From a checkpoint of a small image autoencoder.
Model: 48-pixel images, encoder arch mlp_mixer, encoder layers 12, decoder norm batchnorm.
Training: soap at rate 0.0037, 9100 steps, batches of 256.
Data: trained on photos of arthropod specimens (BIOSCAN-5M), 195000 training examples.
Rows from block 7 of the encoder of a small image autoencoder, named by matrix and row number. Rows with one number belong to one neuron. Each number is 128 + 24 x the weight over its row's rms, rounded and kept within 0 to 255. All counts start at 0.
After each neuron's rows are labels from the 100 images, of 14848, where the neuron reaches its highest value: "top examples" is what is common among them. Only what is clearly more common there than usual is listed. The data: photos of arthropod specimens (BIOSCAN-5M).
# fc1: MLP up (encoder.blocks.7.mlp.fc1.weight, 384x192), inputs 0-191
# fc2: MLP down (encoder.blocks.7.mlp.fc2.weight, 192x384, transposed), outputs 0-191

fc1.16 [153 144 111  96  51 126 142 111 123 181 122 137 104 121 116 110 138 163 138  92 119 172 139 108 102 140 142 150 142 122 108  90  84 117 125 134 117 127 116 128 185 102 100 183 130 132 143 119 119 148 120 118 146  93 134 175 130 111 148  99 167 126 146 114 120 134 146 149 140 133 164 139 106 155  97  96 111 107 128 138 157 125 104 102 169  91  79 127 103 110 107  80 148 138 103 144 116 136 167 124 141 147 124 128 150 104 196 149 120 104 108 136 102 111 154 133 137 159 146 112 121 108 121 115 142 136 118 160 133 124 183  94 139 120 119 135 137 140 120 138 167 119  81 122 128 148 142 139  67 106 115 122  92 117 129  82 163 114 179  79 114 117 144 117 112 135 121 141 155 127 163  99 164 158 126 134 156 114 105 134 114 122 117 119 138 164 116 127 148 153 164  98]
fc2.16 [127 136  92 195 154 111  97 155 146  57 134 150 108 148 144 127 127 138 160 127 194 113 130 157 137 126 162 110 176 128 132 156 145 118 153 142 119 109 129 121 184 133 108 121 142  90 112 138 118 134 158 158  62 139  91 113 128 130 157 149 108 145 117 147  99 117 112 131 122 121 128 148 121 133 183 156 137 101 149 111 102 102 142 168  83 145 160 149 159 156 141 142  81  74 121 134  99 141 148  87 143 121 149 114 153  99  98 143 133 128 164 134 167 164 113  98 110 124 107 132 129 120 156 135 132 129 156 124  86 157 126 132 135 136 121 117  92 105 122 106 143 125 147 144 122 120  98 160 149 101 103 128 115 137 135 139 120 157  93 140 143 107 154 140 114 122 110 110 158 148 133 137 114  83 135 104 114 160 143 110 179 130 135 167 163 122 107 134 108  96 118  83]
top examples: order Hymenoptera

fc1.264 [ 80 138  60 180 129 153 135 115 106 115 114  81 102 133 117 145 134 113 138 141 120 136  77 115 104 134 116 133 110 108  91 123 144 116  89  99 143 129 118 178 136 115 157 137 148 109 124 121 123 190  81 120 168 148 139 131 138 135 132 147 106 137 133 141 191 116 120 144 107 116 112 149 101 162 153  94 113 128 127 127 139 142 128 109 143 136 139 110 103 120 150 146  60 115 148 152 134  87 146 117 168 118  91 155 133 128 127 173 115 168 154 105 135 125 151 101 130 122 149 159 100 156 123 144 108 137 125 107 143 132 121 138 115  95 137 135 132 167 140  96 118 127 123 113 120 137  92 139 149  79 105 152 150 147 110 144 124 125 101 166 142 138 154 149 193 169 133 143 141 116 126 131 139 172 138 104  98 165 113 116 147  77 150 165 164 141 126 175 121 163 148 120]
fc2.264 [116 127 129 127 145 106 116 137 157 159 138 119  79 146 113  94 107 178 109 139 135 128  80 121 119 121 167 165 138 174 121  93 125 146 121 174 110 124 174 104 143 135 101 122 141 114 162 166 129 121 136 140 114 122  95  88 144 130 170 143 147 131  94 115  78 121 155 119 178 169 124 139 127 102 115 147 130 125 116  84 103 165 139 183 168 117  84 106 147 119  83 128 118 126 136  91 117 111 159 113 159 118 142 148 141  80 151 102 147 132  99 155 122 116 156 133 107 171 116 150 172 102 114 144 175 101 159 139 141 154 149 108 134  97  80 131 156 117 129 110 125 122 135 165 161 104  93 133 128 103 158 141 133 133 164 107 129 154 139 119 150 136 103 131  89 105 109  91 149 134 129 152 122 143  92 123 148 118  91 134 121 149 141 122 167 106 112 101 117 110 152  98]
top examples: order Coleoptera

fc1.332 [118  84  99  96 107 110 142 163 129 113 154 189 143 108 133 119 100 111  95 129 103 160 109 118 140 151 110 137 105 116 150  81 143 107 101 107  70 103 116 130 145 112 124 141 113  88 118 154 149 139 109 165 108 129 161 113 126 104  97 122 164 110  91 142 130 135 150 135  68 117 140 108 161 117 140  95 125 136 128 128 133 163 128 124 103 155 136 143 115 131 161  64 149 134 115 152 106 121 148 117 146 100 132 142 145 107 160  96 131 136 117 168 113 116 173 115 173 132 123 121 141 131  92 136 135 150 119 161 110 100 166 124 104 120 145 142 143 121 152 127 139 161  88 157 151 149 125 184 150 158 134 104 142 122 170 120 114 175 114 121  84 168 147 132 141 145 102 149 115 128 117 150 164 110 110 144 142 105 110 184 144 156 196 102  98 106 110 133 156 119 125 120]
fc2.332 [116 112 100 124 127 144 120 127 133 139  98  73 124 135 162 202 143 138 109 148 187 126 119 138 139 153 152 138 149  76 118 162 156 126 123 150 139 164 126 108 143 116 107 130 125 166 104 114  72 155  90 135  47 147  97 120 107 156 120 138 129 141 117 119 142 120 177 129 133 194  62 104 116 129 141 156 106 138 158 140  79 102 118 112 161 153  72 136 101 148 103 162 134 100 135 127 149  84 134 155 152  89 110 130 139 114 139 137 126 128 137 142 147 129 139 138 109 126 134 152  95 114  88 146 145 151 148 150 120 138 101 117  85 124 124 119 147 146 147 134 133 142 160 136 137 148 155  95  98 118 113 106 125 144 123 130 170 128 132 118 128 132 152 165 125 115 145 121 101 114 130 138 175 152 145  99 125 160 115 149  85 138 106 107 155  96 139 140 140 100 141 147]
top examples: order Coleoptera

fc1.347 [163 121 143 121 164 137 121  90 119 121 139  95 176  97 134 102 102 137 162 127 123 117 170 179 125 129  66 151 144 144  94  75 133 153 158 143 144 119 119 105 130 145 142 136 120 137 135 133 105  88 153 124 160  70 145 151 123 144 147 122 178 113 140 117  83 153 113 142 121 129 145  93 157 114 142 196 142 117 155 117  84  86 101 135 162 139 134  79 170 119 121 179 107 146 107 111 140 133 129 115 134 135 114 167 130 151 131 149 145 116 119 125 142 126 116 162 105  96 137 122  61 135 127  92 142 102 160 118 125 134 171 102  98 140 128 167 120 134 113 132 126 110 102 147 126 124 130 133 131 116 169 167 166 120 103 123  91 109 125 139 169 152 132  98 100  98 112 130 108 122 121 146 108 111 133 171 130 107 126 123 141 121 123 138 157 136 188 105 106 135 110 145]
fc2.347 [121 113 113 151 138 130 105 145 144 129 143 119 126 139 135 135 151  86 103 121 150 160  89  74  96  93 130  79  96 130 122 181 136 130  92 120 143 166 103 154 137 101 142 143 145 158 113 121 119 113  69 122 141 170 109 131 136  95 102 105 101 126 165 139 157 121 129 174 123 105 102 142 133 138 131 130 153 152 135 125 124 143 142 124 128 132  94 190 145 130 177  95 159 102 121  89  98 114  79 107 159  85 150 131 123 100 137 126 132 148 120 127 133 103 125  84 136 135 123 145 129 131 133 126 113 133  79 119 105  92 127 154 179  95 123  88 125 127 122 105 167 142 158  99 112 131 125 187 116 123 107  96 147 192 136 120 157 170 136 127 125 116 112 137 156 150 105 137 148 137 125 131 163 107 157 107 106 116 142 142 139 113 117 105 126 115 147 162 129  91  97  66]
top examples: order Coleoptera

fc1.276 [160 134 110 162 177 149 115 138 113 155 151 166 125 170 131 113 157 161 128 127 176 165 120 159 130 135 141 139 125 131 156 134 140 156 159 149 146 151 148 144  87 179 131 150 130 158 157 134 132 181 154 171 109 147 111 123 160 111 188 130 157 110 141 132 166 109 117 151 144 166 167 159 171 152 122 186 178 142 141 113 161 117 164 161 146 125 127 144  94 141 149 162 103 133 153 135 111 120 131 154 146 136 149 126 131 144 134 179 120 144 150  98 152 155 155 139 136 130 114 159 148 155 175 150 154 151 112 142 148 116 141 174 133 111 145 116 113 143 149 144 132 121 126 111 144 118 157 124 132 146 128 160 140 145 120 139 136 109 138 138 214 139 163 136 153 150 135 133 168 146 135 142 140 163 152 148 127 124 109  86 125 147 129 167 138 125 105 150 110 109 148 142]
fc2.276 [ 99 148 139  82  93 141 117 107 148 105 128 100 159 100 125 129 110  96 117 147  82  99 116 120  81  98  89 101 147 116 118 159 139 127 130 168 102  91 125  97 106  61 137 133 152 130 144 128 112 111 104  82 135 100 136  98 120 180  64 121  96 123 132 132  95 177 149  89 129  87  69  71 101 119 141 109 107 147 110 137 115 132 112 101  91 115 167 112 163  97 143 122 117 140 125 125 141 141 137 126 119 134 119 156 104 112 133  78 113 150 105 142 111 115 105 121  82 137 136  96 121 130 138 147  99 114 181 154 138 105 115  99 148 133 103 136 131 125 115 107  98 136 146 141 139 172 133  99 112 100 113  95 132  88 127 111 140 164 126 131  88 122 118 130 121 158 122 115 143  97 124 119 152 125  87 119 130 103 137 144 147  90 139 131 123 151 149  95 131 149 105  96]
top examples: order Coleoptera

fc1.96 [152 162 126 109 143 155 116 132 128 112 115  98 138  89  89 124 158 128  96 118 149 161 158 155 136  96 160 142  92 128 121 109 159 136 103 116 123 123 128 129  94 164 119 141 143 161 139 118 174 155 134  90  86 142 112  93 101 119 104  92 162 118  96 151 157 116 142 122 138 143 123 137 124 110 154 127 136 142 121 106 123 114 135 100 116 115 128 120 138  92 158  75 112 121 129 128 136 131 135 128 129  79 112 145 127  94 136 150 122 133 120 121 113 114 135 120  94 107 127 108 104 135 184 119 127 134 112 148 122  89 120 102 154 132 195 146 102 182 122 127  97 154 136 145 128 120  91 114 167 110 123 119 126 132 103 155 176  95  94  94 121 133 161 124 138  91 150 174 143 132 162 178 138 133  82 111 106 172  94 137 112 115 152 184 134 143 160 173  72 104 106  95]
fc2.96 [124 152 169 169 134 114 135 121 214 106 120 119 129 129 155 126 150 106 131 120 174 169 107 151 168  99 124 125 143 118 128  91 105 106 111 129 103 141 161 168 155 172 107 109 139 114 147 104  96  93 129 135 117  96 121 155 140 122 138 128 166 109 127 137 107 158 147 109 147  98 111  90 140 135 113 104 144  94 121 167 118 135 107 134 114 136 123 128 109  94 120 149 137 112 128  75 142 146 185 139 119 163 155 143 132 133 170 149 155 103 135 144 152 135 127  91 141 137 106 110 135 140 118 121 144 129 152 146 156 162 115 118  71 135 110 132 165 101 118 102 141 137 131 148 181 127 105 114  98  87 113  85 163 153 125 113  90 171 166 118 107 152 129 123 126 169 132 111  84 168 102  83 122 105 146 105 156 126 111 102 115 142 127 106 129 123  88 122 137 111 166 154]
top examples: order Coleoptera

fc1.280 [170 152  96 123 133 134 108 107 101  96 127 133 166 104 102 148 105 102  69 132  92 111 108 122 120 136 135 126 148 111 112 105 103 127 138 127 141  95 132 143 138 127 132 150 119 121 155 146 126 124 109 166  80 103  70 120 122 149 124 116  60 160 127 164 144 115 151 112 150 126 174 117 180 113 129 105 103 118 108 117 101 125  96 122 129  67 123 126 136 106 148 109 125 115 152 170 121 152 126 106 179 103 134 102  93 128 111 151 116  69 122 138 124 118 125 100 136 125 142  79 150 134 153 126 123 162 146 156 106 104 134 100 131 148 151 129 112 160 153 140 125 123 140 149 108 162 100 133  93 125 129  84  89  82  97 125 100 104 157 127 138 127 189 143 145 183 119 134 130 162 162 129 104 131 122 134 165 153 131 165 134 116  98 121 161 122 112 114 120 178 137 103]
fc2.280 [108 167  90 126 106 130 138 139 131 169 131 125 158 139 126 160 112 129  78 128 201 150 104 146 135 107 142 168 149 123 143 136 187 154 173 111 143 126 113 108 164  97  93  86 118 150 145 117 113 132 137 110 181 168 145 138 137 166 156 146 158 111 129 145 156 123 140 109 142  87  82 125  99 183 159 138 165 134 165 158 131 120 106 152 146 122  82 103 205 127 140 111 132 109 107 147 102 116 152 149 112 128 139 119 117 129 137 133 179 144  98 142 134  94 113 161 128 108 160 142 126 132 119 152 107 124 117 140 136 116 123 133  96 178 140 131 161 124 102 129 111 113 149 129 107  90 156 109 131 134 103  59 133 146 127 150 107 141 111 141 136 132 142 175 116 130 150 130 129 117 137 143 107 122 122 155 125 172 128 121 127 117 136 101 167 106 146 127 138 126 110  86]
top examples: order Coleoptera

fc1.237 [109 162 128  91 111 122 112 155  99 116 145 142 128  75 126 133 132  90  84 160 146 148 119 120 120 108 107 109 120  97  74 172 145  78 113 126 127 129 166 167 138 113 118 117 115 112 103 159 131 131 175 146 153 133 140 100 121  95  69  90 111 168  94  84 131 138 144 152 130  97 112 108 163 128 132  57 102 141 101 120 139 156 113 112 138  93 130 166 138 127 108  93 126 151 110 155 108 116 105 112 132 152 116 114 124 153 165 158 182  92 138 139  97 101 116 125 137 135 112 141 159 115 111 118 158 168 110 129 105 118 121 127 102 116 131 124 117 112 158 163 159 164 116 133 136 176  71  97  99 157 115 101 150 148 131  91 170 161 134 114 107 133 124 135 111 119 131 137  89 116 114 110 148 137 121 109 109 115 102 147 132 101 153 122 124 169 125 145 141 128 108  97]
fc2.237 [140  99 124 138 154  97 152 161 144  89 116 119 120 163 138 124 159 131 138 119 143 106 101 149 166 133 140 162  96 100 122  93  32 135 144 144 112 140 139  83 134 128 115 113 170 120 139 120 139 142 118 142 100  83 128 146 124 156 187 125 131 132 127 162 127 147 123 110 114 122 126 107 111 100 147 128 165 130 117 139 101 121 135 132 168 156 197 120 100 133  89 133  92 113 125 114 160 100 136 126 113  99 111 104 144 131 105 119 116 144 106 102 161 147 137 171 122 169 128 113 132 154 124 153  90 123 150 117 143 125 144 113 157 114 122  89  92 102 123 157 103 146 130 162 157  84 151 164 118 140 131  90 110 100 114 148  73 157 134 131 145 147 149 149 121 150 107  80 142  92 130 119 150 167  98 156 138 149 145 106  71 131 106 169 120 139 115 137 117 130 116 154]
top examples: order Coleoptera