Rows from block 10 of the encoder of a small image autoencoder, named by matrix and row number. Rows with one number belong to one neuron. Each number is 128 + 32 x the weight over its row's rms, rounded and kept within 0 to 255. All counts start at 0. Numbers have three digits each.
After each neuron's rows are labels from the 100 images, of 14848, where the neuron reaches its highest value: "patch colour" is the nearest of a few named colours to the mean colour under the peak. Only what is clearly more common there than usual is listed. The data: photos of arthropod specimens (BIOSCAN-5M). In brackets: how many of the 100, against the usual share in percent.
# fc1: MLP up (encoder.blocks.10.mlp.fc1.weight, 384x192), inputs 0-95
# fc2: MLP down (encoder.blocks.10.mlp.fc2.weight, 192x384, transposed), outputs 0-95

fc1.310:119159146154119125134127112103138090132153108107118112114137104099157158182082120152100139055127148104064107138179151121169153143152159095130120115124140152170139126137144083109146114099182151164097137081161117131118215112101184160124119136165112148100191141089158163149161134187064149151
fc2.310:139106132125203185110140162134131141134153176102144147066066138176140137112113142108149084160147141133073155125154109142117119180124101165200145136125117169112134163118118193135052162153136160072162070141115137145110108112183156158124113070114089153128034128107127130092126102127133155140
patch colour: grey (59 vs 9.8); brown (40 vs 2.2)

fc1.188:105165120158174134089136144071112121171123148084169131118115147096213179095161156222118198131143184163163114219150121172168133146072123068155126151156089113137112156177114149156112129153088120160123083110088130163077150162159168100139117163089167099147111084130096138081184112083107123185
fc2.188:185162147104143121181079136149141136149079118135167136115146142158137117164139128068060076107075142101088185163104111113115123146115159138135128108123185095145141125134200091093111140154153118081142119114087148067115152057153080167166124080121123099112116149098169115166066130126119101149
patch colour: brown (51 vs 2.2); grey (45 vs 9.8)

fc1.171:100152176117120079096137174135101122064181075129146162141046104111147163073204111130151134132112183079128153124131167090143107091146119179140083111132161151114106134158080201177118162088141192078109080126132137152104172145138144200119148117125094165133155171123051103104167146118119157167
fc2.171:148117078141156168153090089123136146124112151093126098114162144133087151168158101140149186172177096101159097148137107194127145089126058085142138115093177075091116084132118172041146119125099121161125188113160103100143114201109087164122151144108102093117117151126189145084047136110162137167
patch colour: grey (74 vs 9.8)

fc1.83:105149116117127097114125166144105137124184113138140143135129137139187148082092119168168108168090077113203144126151043084136139138179155140168167154123182162082115094095129156142159151139144098131149136140172166114166089106109166076110113133133101105191102131142180146095110061098134181117
fc2.83:113065151113069130134184074060153166155162120129161107095180085120069141174124120116085103103136112232028151092106122121082083151096129124063102091084137151114162140182150111116136090143158125160170050132113117117108128153144110127157159128155114138154192111116133136133111125134091114106
patch colour: grey (78 vs 9.8)

fc1.70:105149132190158074102094119182136130102105166190147135112130146163207140071107136132142190074126114135130155122163131146154093113062126110155137136180152133119152113131091134167132163148151156201061108081100150199127123141092194154111109168126105115044121115100105168149115099159105127151
fc2.70:124127104120075132129183124115099096151124147055118168182121145118069150141134114162148123111089121183091074142142078173172102112165142163036105132088131158110166102104118155159158060139095132074100214133116111075166131151135146154114154069092100071140194143123069110187113109121137086116
patch colour: black (59 vs 0.2)

fc1.269:116102111100116122141165139162130103149076108069169104117138093107148112133115139143084026147136181125140087112165105164158081123130094050060148095177117115118180104096151139109119117097116135125100122110123163081123109140166065124068168112143156115091074119164115094156115138107130141119
fc2.269:123164171098134090091094125105153150148128129159111137122113134171094090134116127146145249097137113158097170120116155063071140079110166224200126125094118090165074189174107105166132110115158153127135163148141078171070154153126112095162138125138063128144157085095183168087086125137085128129
patch colour: pink (88 vs 57.9)

fc1.265:153108143101120188106093125044117120088176129144090072079133000117114169110132123127150132141070088093141116148129124101131126141131102121123126110131163135098142119097086113051137135125116131151111151155132121163168151083112116170099144121084077120141020121147112091152139084089127103158
fc2.265:114120106135087111119134103255138095155068128128174150182126255131131076102116140114120080120168148189137138089124103130095157080118113089113129109109091100159148140110131123195115140142129117095126115062113148078116111125152158113121139147165168126119234132121132128097098119168136138080
patch colour: white (100 vs 29.9)

fc1.247:079161093133134160090106131097116146132123112174081111120159108094104132081165112101078139105126140126089106203136115115137189090033106140134119104166117068114078166128170112142036144125189169084115133127125140153140169140156109171081125083116124137114138134126120049212126153164102140152
fc2.247:154125110156132160162116129122150158094119137127156155137149116161112124152115188137141114100170190113114136147145141175158150241110135185080161146115171183080156119098097134088100161166160119140144168122096145072078144130100160133147188203139122100158124138070127171134103112146069081156
patch colour: grey (37 vs 9.8)

fc1.131:148109189079155194138077111095110083156121093082116102122175163238085113147126118128175119124133189091122080115137098152152109087120113079066109107091153150090168106132075121083147122124107168105138144126109089170052160080109102087092129133167107106084117066114132094083175136101130101105
fc2.131:108134076160068065085173138148135161089118156154116157107078050037154133091119147113098129121105053116092140145107152082103134195107141163188139106147102120164134138116186136151119111130101094147119106108145158066176112147126100136188130129113144131152138162112142138146063134154099149122
patch colour: brown (89 vs 2.2)

fc1.39:166147116142162131106118106152116146107105068122092099125151089113078096177137163056155142100131107163108135105095139132125133126154139141155114155145143165176114092170101175078146156167164168164099142124078060183174104137079147171076180196076128106146167205137170140087123137088117073135
fc2.39:073043072124183093133143144079120103139114203138171153160080166154161110082154085151151119149127118089118118124157175159138120133133084078128116093141135101098098168114138099150182081119084146125082108137156136066081108104163108103133148146156097150135160085141129061150128134161130127121
patch colour: black (39 vs 0.2)

fc1.356:173137101135159183070167130142160088123184108094176150113083119112088127144109150127167144069126120115029117153120113190072143120099028140163098154112104181114107061127087160147147146157109144147127149135107160103107117168156147194112137118106132147155156128121104108098122117120081160115
fc2.356:074116180079085095121076095095122159095082133125142095156142130171049094051176138111078141169151153114244168103142153128099143113110165141089136110127141106102150128121137109062151154103161128116162120109151217085129170143140099111082102149105115101085111136113171118117058098156175120135
patch colour: white (73 vs 29.9)

fc1.42:142128088084146117065111190069069144111126079064116096104107132133102104132124095092139133161095096087100143074110125139132045139166135092133135105135149132100198094081096119119109075155082118098153051081152088068100139129110115058121085144131133128177027164116166082104131163087114115148
fc2.42:118098103132100102138187109159179094075113080128110141179131108090153150081138113105127134113114130144215124131094137102148142050124133116144105152111144171131107174119139154176136090125188129174098161160121171190118144155160105152127132102132160169146152046154105116217071115145123144137
patch colour: brown (57 vs 2.2); grey (37 vs 9.8)

fc1.363:188092108126134164145103139186139168123143124106099130108132101113132137117129093116164177128146136167092144088140062141147142146132115093188151174095176115205091144145151138195108157119141110171123116114127129142186146080086172116087076181081085067157123166115111194115139116122159085113
fc2.363:152143110128115072107138126120119103133132205136177082105134170133060091132143126114125122133124061119136106151125157115100146129109084156077080081128094136072221155126142073163177119128182147124138109156095154097101130149133110184133194094123087189131123149108125111048077160139114169134
patch colour: black (56 vs 0.2); brown (44 vs 2.2)

fc1.54:112145080137085123166135112118110096079140159146133090182145146105084117158113152187176084127152169175090142115115146133172109158129098094092111157133093152165133123103110135062141107126149144115189203147015120108083105100155098126124189150110174054101096150088137157083078127196091091139
fc2.54:080128196132164129158116104181153152145183175189138131116136137130152111126122139097127149129104098116131145119165151140119112111155087149151157133128155112159175177174140135116168094116080090136095082157209102114178153157069118094158119156147096165148202178129104102080123197078144153135
patch colour: black (51 vs 0.2); brown (40 vs 2.2)

fc1.320:066122099095104138191146093114104120116104121103103145100101171126081082148137125162128116188087119060075186087148119133135057139180138111157136142166124065117121126157111131092206055100085145134107153219135135176134128150146111145119172123118059109151107181153186115087114168120135134110
fc2.320:150072118087172128102163126172202125137159162134143028142151142127158079144068128114149140140147141137137115178094089114162112139132140171057169159025128147123105186115124129158147127167141180136137168152122065083107094175100093137174111117182186132129109118160083099153141136157115130087
patch colour: brown (66 vs 2.2)

fc1.163:125155161076102127076106093113133104124149123147170161133118160108128153133069150168119108045133121093137120163148146123136118134166115112174132179109138143110099080071139127117116160192117139113133136164156190094159104120158083050072153192040128104139098120162131105105151082154137135107
fc2.163:117126085157121162171001149175090155112117072094161098048103138102148171122087105126100150186084082147126125092103120095127127138118117128117079138086153119128099123089149096092128134141106123100100127100128095184114116107101118153105050143178105132096138102140161124112132139161096117159
patch colour: white (63 vs 29.9)

fc1.296:163118144110099123059106110130118080108063084069085107146145151159070148138116161110127165148092110113043108129125129117167114093090093146124159123154085097080152133143065147161102127152080135128140143166132123161151095077110110189169171168163142082109140141099145097096090186110146143150
fc2.296:148169130093139155187121130120118136125094169161115169069084069142229110132145154178128081132134131158130099170139126121153110064147160113120132117103202168150119134118048095113157101136160119089183076070110119132136154076118077155111087138120113166108141141162075112136124137174124131032
patch colour: brown (55 vs 2.2); grey (28 vs 9.8)

fc1.99:162155135145130101130181167107132128162108094110143133121141069189157105126155133074100115101135064101104116149158175097129121071133100141109152075142130119086142125152120146227142103116115150162089163184106098107103089157110087189192133151161090091113149122114066132162156153161194132183
fc2.99:149151140175094105108055146105163133105091142174127130149099212122079113127114154180133090127136184143095146121129176145154134165137128153097121134134084114056159127120132165102179104103081126174126132097100082146134081043101168118104119041133143151126149126141124165144114131130071093157
patch colour: white (68 vs 29.9)

fc1.12:178169183079175166158121127151136099139131111175147140175168108116189131069097153088141103110125076126151176138114111080108120124183110187114154149187136111078131153130053170137153136149183115161078120181135129133160146179103142190157155156115102193100189109148171160157132122137181112158
fc2.12:125088097183080095169146078126177171118141091165167107128129090169123132183163183121098105171112142118115133167114116140215125179075128123089140104134094130194146173168125163175182167116098146140153131107115139183193146096111158104032128165123118117144175147126094162138118109113085158162
patch colour: grey (43 vs 9.8)

fc1.377:096157107126156125145085103135128171112101138150074157178071074186119145056138143077116111096156137097117099117158085071153152153174160081125157123133157133080145143004097116105076178158102103055208133147163051109109152116084140099112140123107150111132119098145111122134085094152116156089
fc2.377:118126185109129111109178122171134101140161101163123120112142166102166114138140111130159125109072117117154081154091175133112112071116084116132083128138124122154116142188127104135181061062167107153048142085116182095145103120166133148117136154170110147115110182161180137115157188099117100174
patch colour: white (67 vs 29.9)

fc1.23:116114132158145157130066143140151144107083121167120114139164177115074112200083135132095147142142148118163087185111160146127181129135113101148108132124091165145156102184105140136101099154091145113102066055152107134109173146152118147110038140119119140138140118119116147079133138103121059125
fc2.23:145139078116125123104189145094135197144213114120096126181146065096127171097079147140119141117140151174164152111131107137171102153067057103170084088108161137129128116113119155180091131117125135150140187055097165124163127150100146090169159140127154147072161134112108125106118134154086127071
patch colour: brown (59 vs 2.2); grey (39 vs 9.8)

fc1.160:082141122101124119129155136163111115140069125163207137159155041187097123152118130115136102059134123165142113129155126118159102149157166090147155140147148165144153136155153148132147137147091159126119108129086107132117165188159043080126155149159199118146150144158174113138089160172106169160
fc2.160:161136125129188060102119087148116135115174131121087077177072187130143119150134157094161132118140079125108134122081111108102137170160124141158049146113178140059138111133137141060126064156174138125132168122129071134115115128144171096143125108084071123098127081099098156103148166117121124148
patch colour: grey (73 vs 9.8)

fc1.315:120175116157149118084131125104128089143091152157089150115173198130147164134119131150133147110074117077098161131150151069167154161139118042180129080215154072122141099125148100125145178085090116177132136083156114157136150103108156119124092123101111088133158110064120162148066193101129073058
fc2.315:172132095104144103199143166078095179154084102177118113113097103173126125105099121054114108120126123124126126066138110150086161128133094154124116133049095163070124142152121125125084124139158129104128151090150183104138103147131171138123161114122112148156100165157083150149173146145121206185
patch colour: brown (62 vs 2.2); grey (31 vs 9.8)

fc1.337:130107125158073093117103154119111149080096160104148144136098112065134134086073115126119113161102102100082153093130119086127140150057092117090135174092109084142070197126189100158179146128164110131133129126074153107218101100106155094121132165068146030123073168139118096127136133111148110115
fc2.337:152123098075147099128086112195164123120154100157114081143113140207151102159114105082141111136173159073142081145135134088074095117155134131214147140126083163121155101120085147105100114142133116067126107172157100137109118156166126139133100090161090211131151112061127150111116107156090117103
patch colour: brown (25 vs 2.2)

fc1.287:191147058115109113156148100124096108163042151091115105150143148148105194139106118095122156129136123131129122144134100160143118107056146106115133147130091101121150119129168165164076120116168131127134177113134128166075164132171203119110053136194130112055182157153080085133101097135145112130
fc2.287:069119171165124149119079185115132138079067157116101136071090130098098105139190133082098094144165125120137160137163130117169096139118090102081110128124161100099128188102094111064125167117131123065144118117100124123131119151148128090138155143148139099110093127085108106165115158150039138146
patch colour: grey (43 vs 9.8)

fc1.239:121118158198151136092127141138140099117153123159136208146133177147158156086086155172102113109147168122086118159099089080177153111087156120132107191126122187115150085145129115182069152184140128124127110114104108150123062123131065123149041132119090140082127082110095134132149114139139092084
fc2.239:126126128114061135113070145132113098104125132113105150161109119133149140093150141158117139170114111125071161163138140121142102167129079108149129125090142106153145124196129052105148104128129087130165143052129071124138133160079124146172125085150066201109148165128091186111165135163073162150
patch colour: black (73 vs 0.2)

fc1.113:126182112078104136063079122089095091117093102115080157131148065082135145160127140079138112147114100168095138113099128117156100133171044177076180098141095116107069169121107107115149128151100115155087134152117121141147186119108100100118113168104101138105148113089146100097114172151086138144
fc2.113:115102131189153132074034133179141090141151116120159033086126148100124112129140134134161161131120088086175110192166143091102126102137141096116147109139074090160145130126126183093102137118122146136107115086146186101108073123094144202119125110126141091110060113135146227092173142112177110140
patch colour: white (98 vs 29.9)

fc1.334:089078096148115151067126139118016156111086213119129139156150151109114140130125152117081091099207139154152128132145132116154197111132109082132152070069125171140150137161095069115124109168044136099155138142090080085109126158146171114079086108122131137120150168123171151055058171137142102108
fc2.334:173136098076095096146169163120147149136145041122110144130109063142027153084155135145153161082116125148088163082103105144095112177147073188108069166096128159131091075116153127176106161077133091152136180121170136123124162105101146118160126086114156110182142151210089116104130100153127110094
patch colour: brown (56 vs 2.2)