A small image autoencoder, trained from scratch.
Training: soap at rate 0.0037, batches of 256.
Rows from block 6 of the encoder, named by matrix and row number. Each number is 500 + 25 x the weight over its row's rms, rounded and kept within 0 to 999. All counts start at 0. Numbers have three digits each. After the name is the row's rms in percent of the matrix's.
# fc2: token-mixing MLP down (encoder.blocks.6.mixer.f.fc2.weight, 36x96), inputs 32-63
fc2.0 197:474472468497473482461477467474475499474487468476468472467493476501465469470499465500473473504496
fc2.1 136:478479461497478482465453470486468508480498467469479470465488482519476474471477468508481472502468
fc2.2 093:485472474484470492473488484498489505485493455476490457472490478490474482455497484501498480515490
fc2.3 058:497482451511480508464466493488509503464513452485471460451478487513488490486483467504503481505479
fc2.4 066:495483470469465496494500475490512486469461467473484480464484501456486480485517466495503485526527
fc2.5 135:475475485480468477479481469488486500471482478474480478470486482482481471481476465504481478520496
fc2.6 116:480481463496472493475479472471478492476474476464470471468496477508475473474528477493490479492503
fc2.7 063:500502476554487522494464521513494519482539499484514461478491510546492490490496492506501485483466
fc2.8 043:563545492494511546509502512523493488514497509504545511483497499475509523483512515515520520517509
fc2.9 065:544551517504505538550535517539526500519478504506513518511513525481543519528535496499537526506518
fc2.10 080:523526505531497528487505533524523528514551506502514484490490524522507516500470507494523519490496
fc2.11 055:504507452510476516480509492485520493480524475448478486465498507504499464492500467499509494509510
fc2.12 064:451460455520460468476467483479484501482495471460471459490498488515481478471503480500471470500495
fc2.13 079:534510505506519530527541511530512487509462526504534501513507504504530518520551516496521525489522
fc2.14 094:520524508524516533519509531527532520509551511506537530509493531510542520511463509501507515498487
fc2.15 139:524514516497510519507523523502530506500515516505520517507495519474504524508475509487515507501529
fc2.16 098:518515510531530522528494527521527507521513515511515509500505517530546517564507524510528516489472
fc2.17 047:489490455533480520486467518520516530489481489477545469497502475526486486490501493507518487509482
fc2.18 056:463480458483466470475486463474463483484446467486486486464499455480480462488521469497458498511511
fc2.19 084:505517522463538510526505522519497499523515539518527507515496518472512528532475527498496529513508
fc2.20 108:530524531526526511521515528513517513532540534521522526533508519518513523522479529501521533484491
fc2.21 102:505516535527517524532507521509516513524521530532525515523509534531516521539511538502513531482494
fc2.22 083:498508499477521499527549527510479481508493530513510534520510501467491517493531549485504496496540
fc2.23 073:484482499467470460467454485479460511484501486466479481458484485500473476474465481494474478508493
fc2.24 101:463468463489482467480458469472445499485478485469494467481492476523460482471484485511463470497476
fc2.25 056:505513484507523524504482518492503520535503531527527500496496499520515512512473508497487525496494
fc2.26 107:515506526484528511512555515522493481522477535529518517518517508468483534508549525483516512495552
fc2.27 078:530515515503536506512477509514526507514516522513557531539498506531528523519478535514489511492463
fc2.28 052:483464507510514495468486521517471536517502511483542483491491507536470524493453541506481485487467
fc2.29 112:470473454487485472454452479498469507486483488473491468476492475510454479467487496501468471504478
fc2.30 201:462476471492480462470468472475463495476483474479469473481498469516465473473511470499462471491488
fc2.31 111:469470464483474462462467476482449504480474481474482474478493479514460470479492470501464463499479
fc2.32 072:467476464473493463465464460485456493475493491478483466479489463506464475488495487503469466497489
fc2.33 079:470482465501479475464483488474458514484480472469466474490498478512457476470508470495466480488500
fc2.34 090:470478464481478468466471472478460500488475491474491461481499464514460483470507480499467468497492
fc2.35 149:472470477501469465467475470476471510470489472476463480478491472519467469480494473497467468494485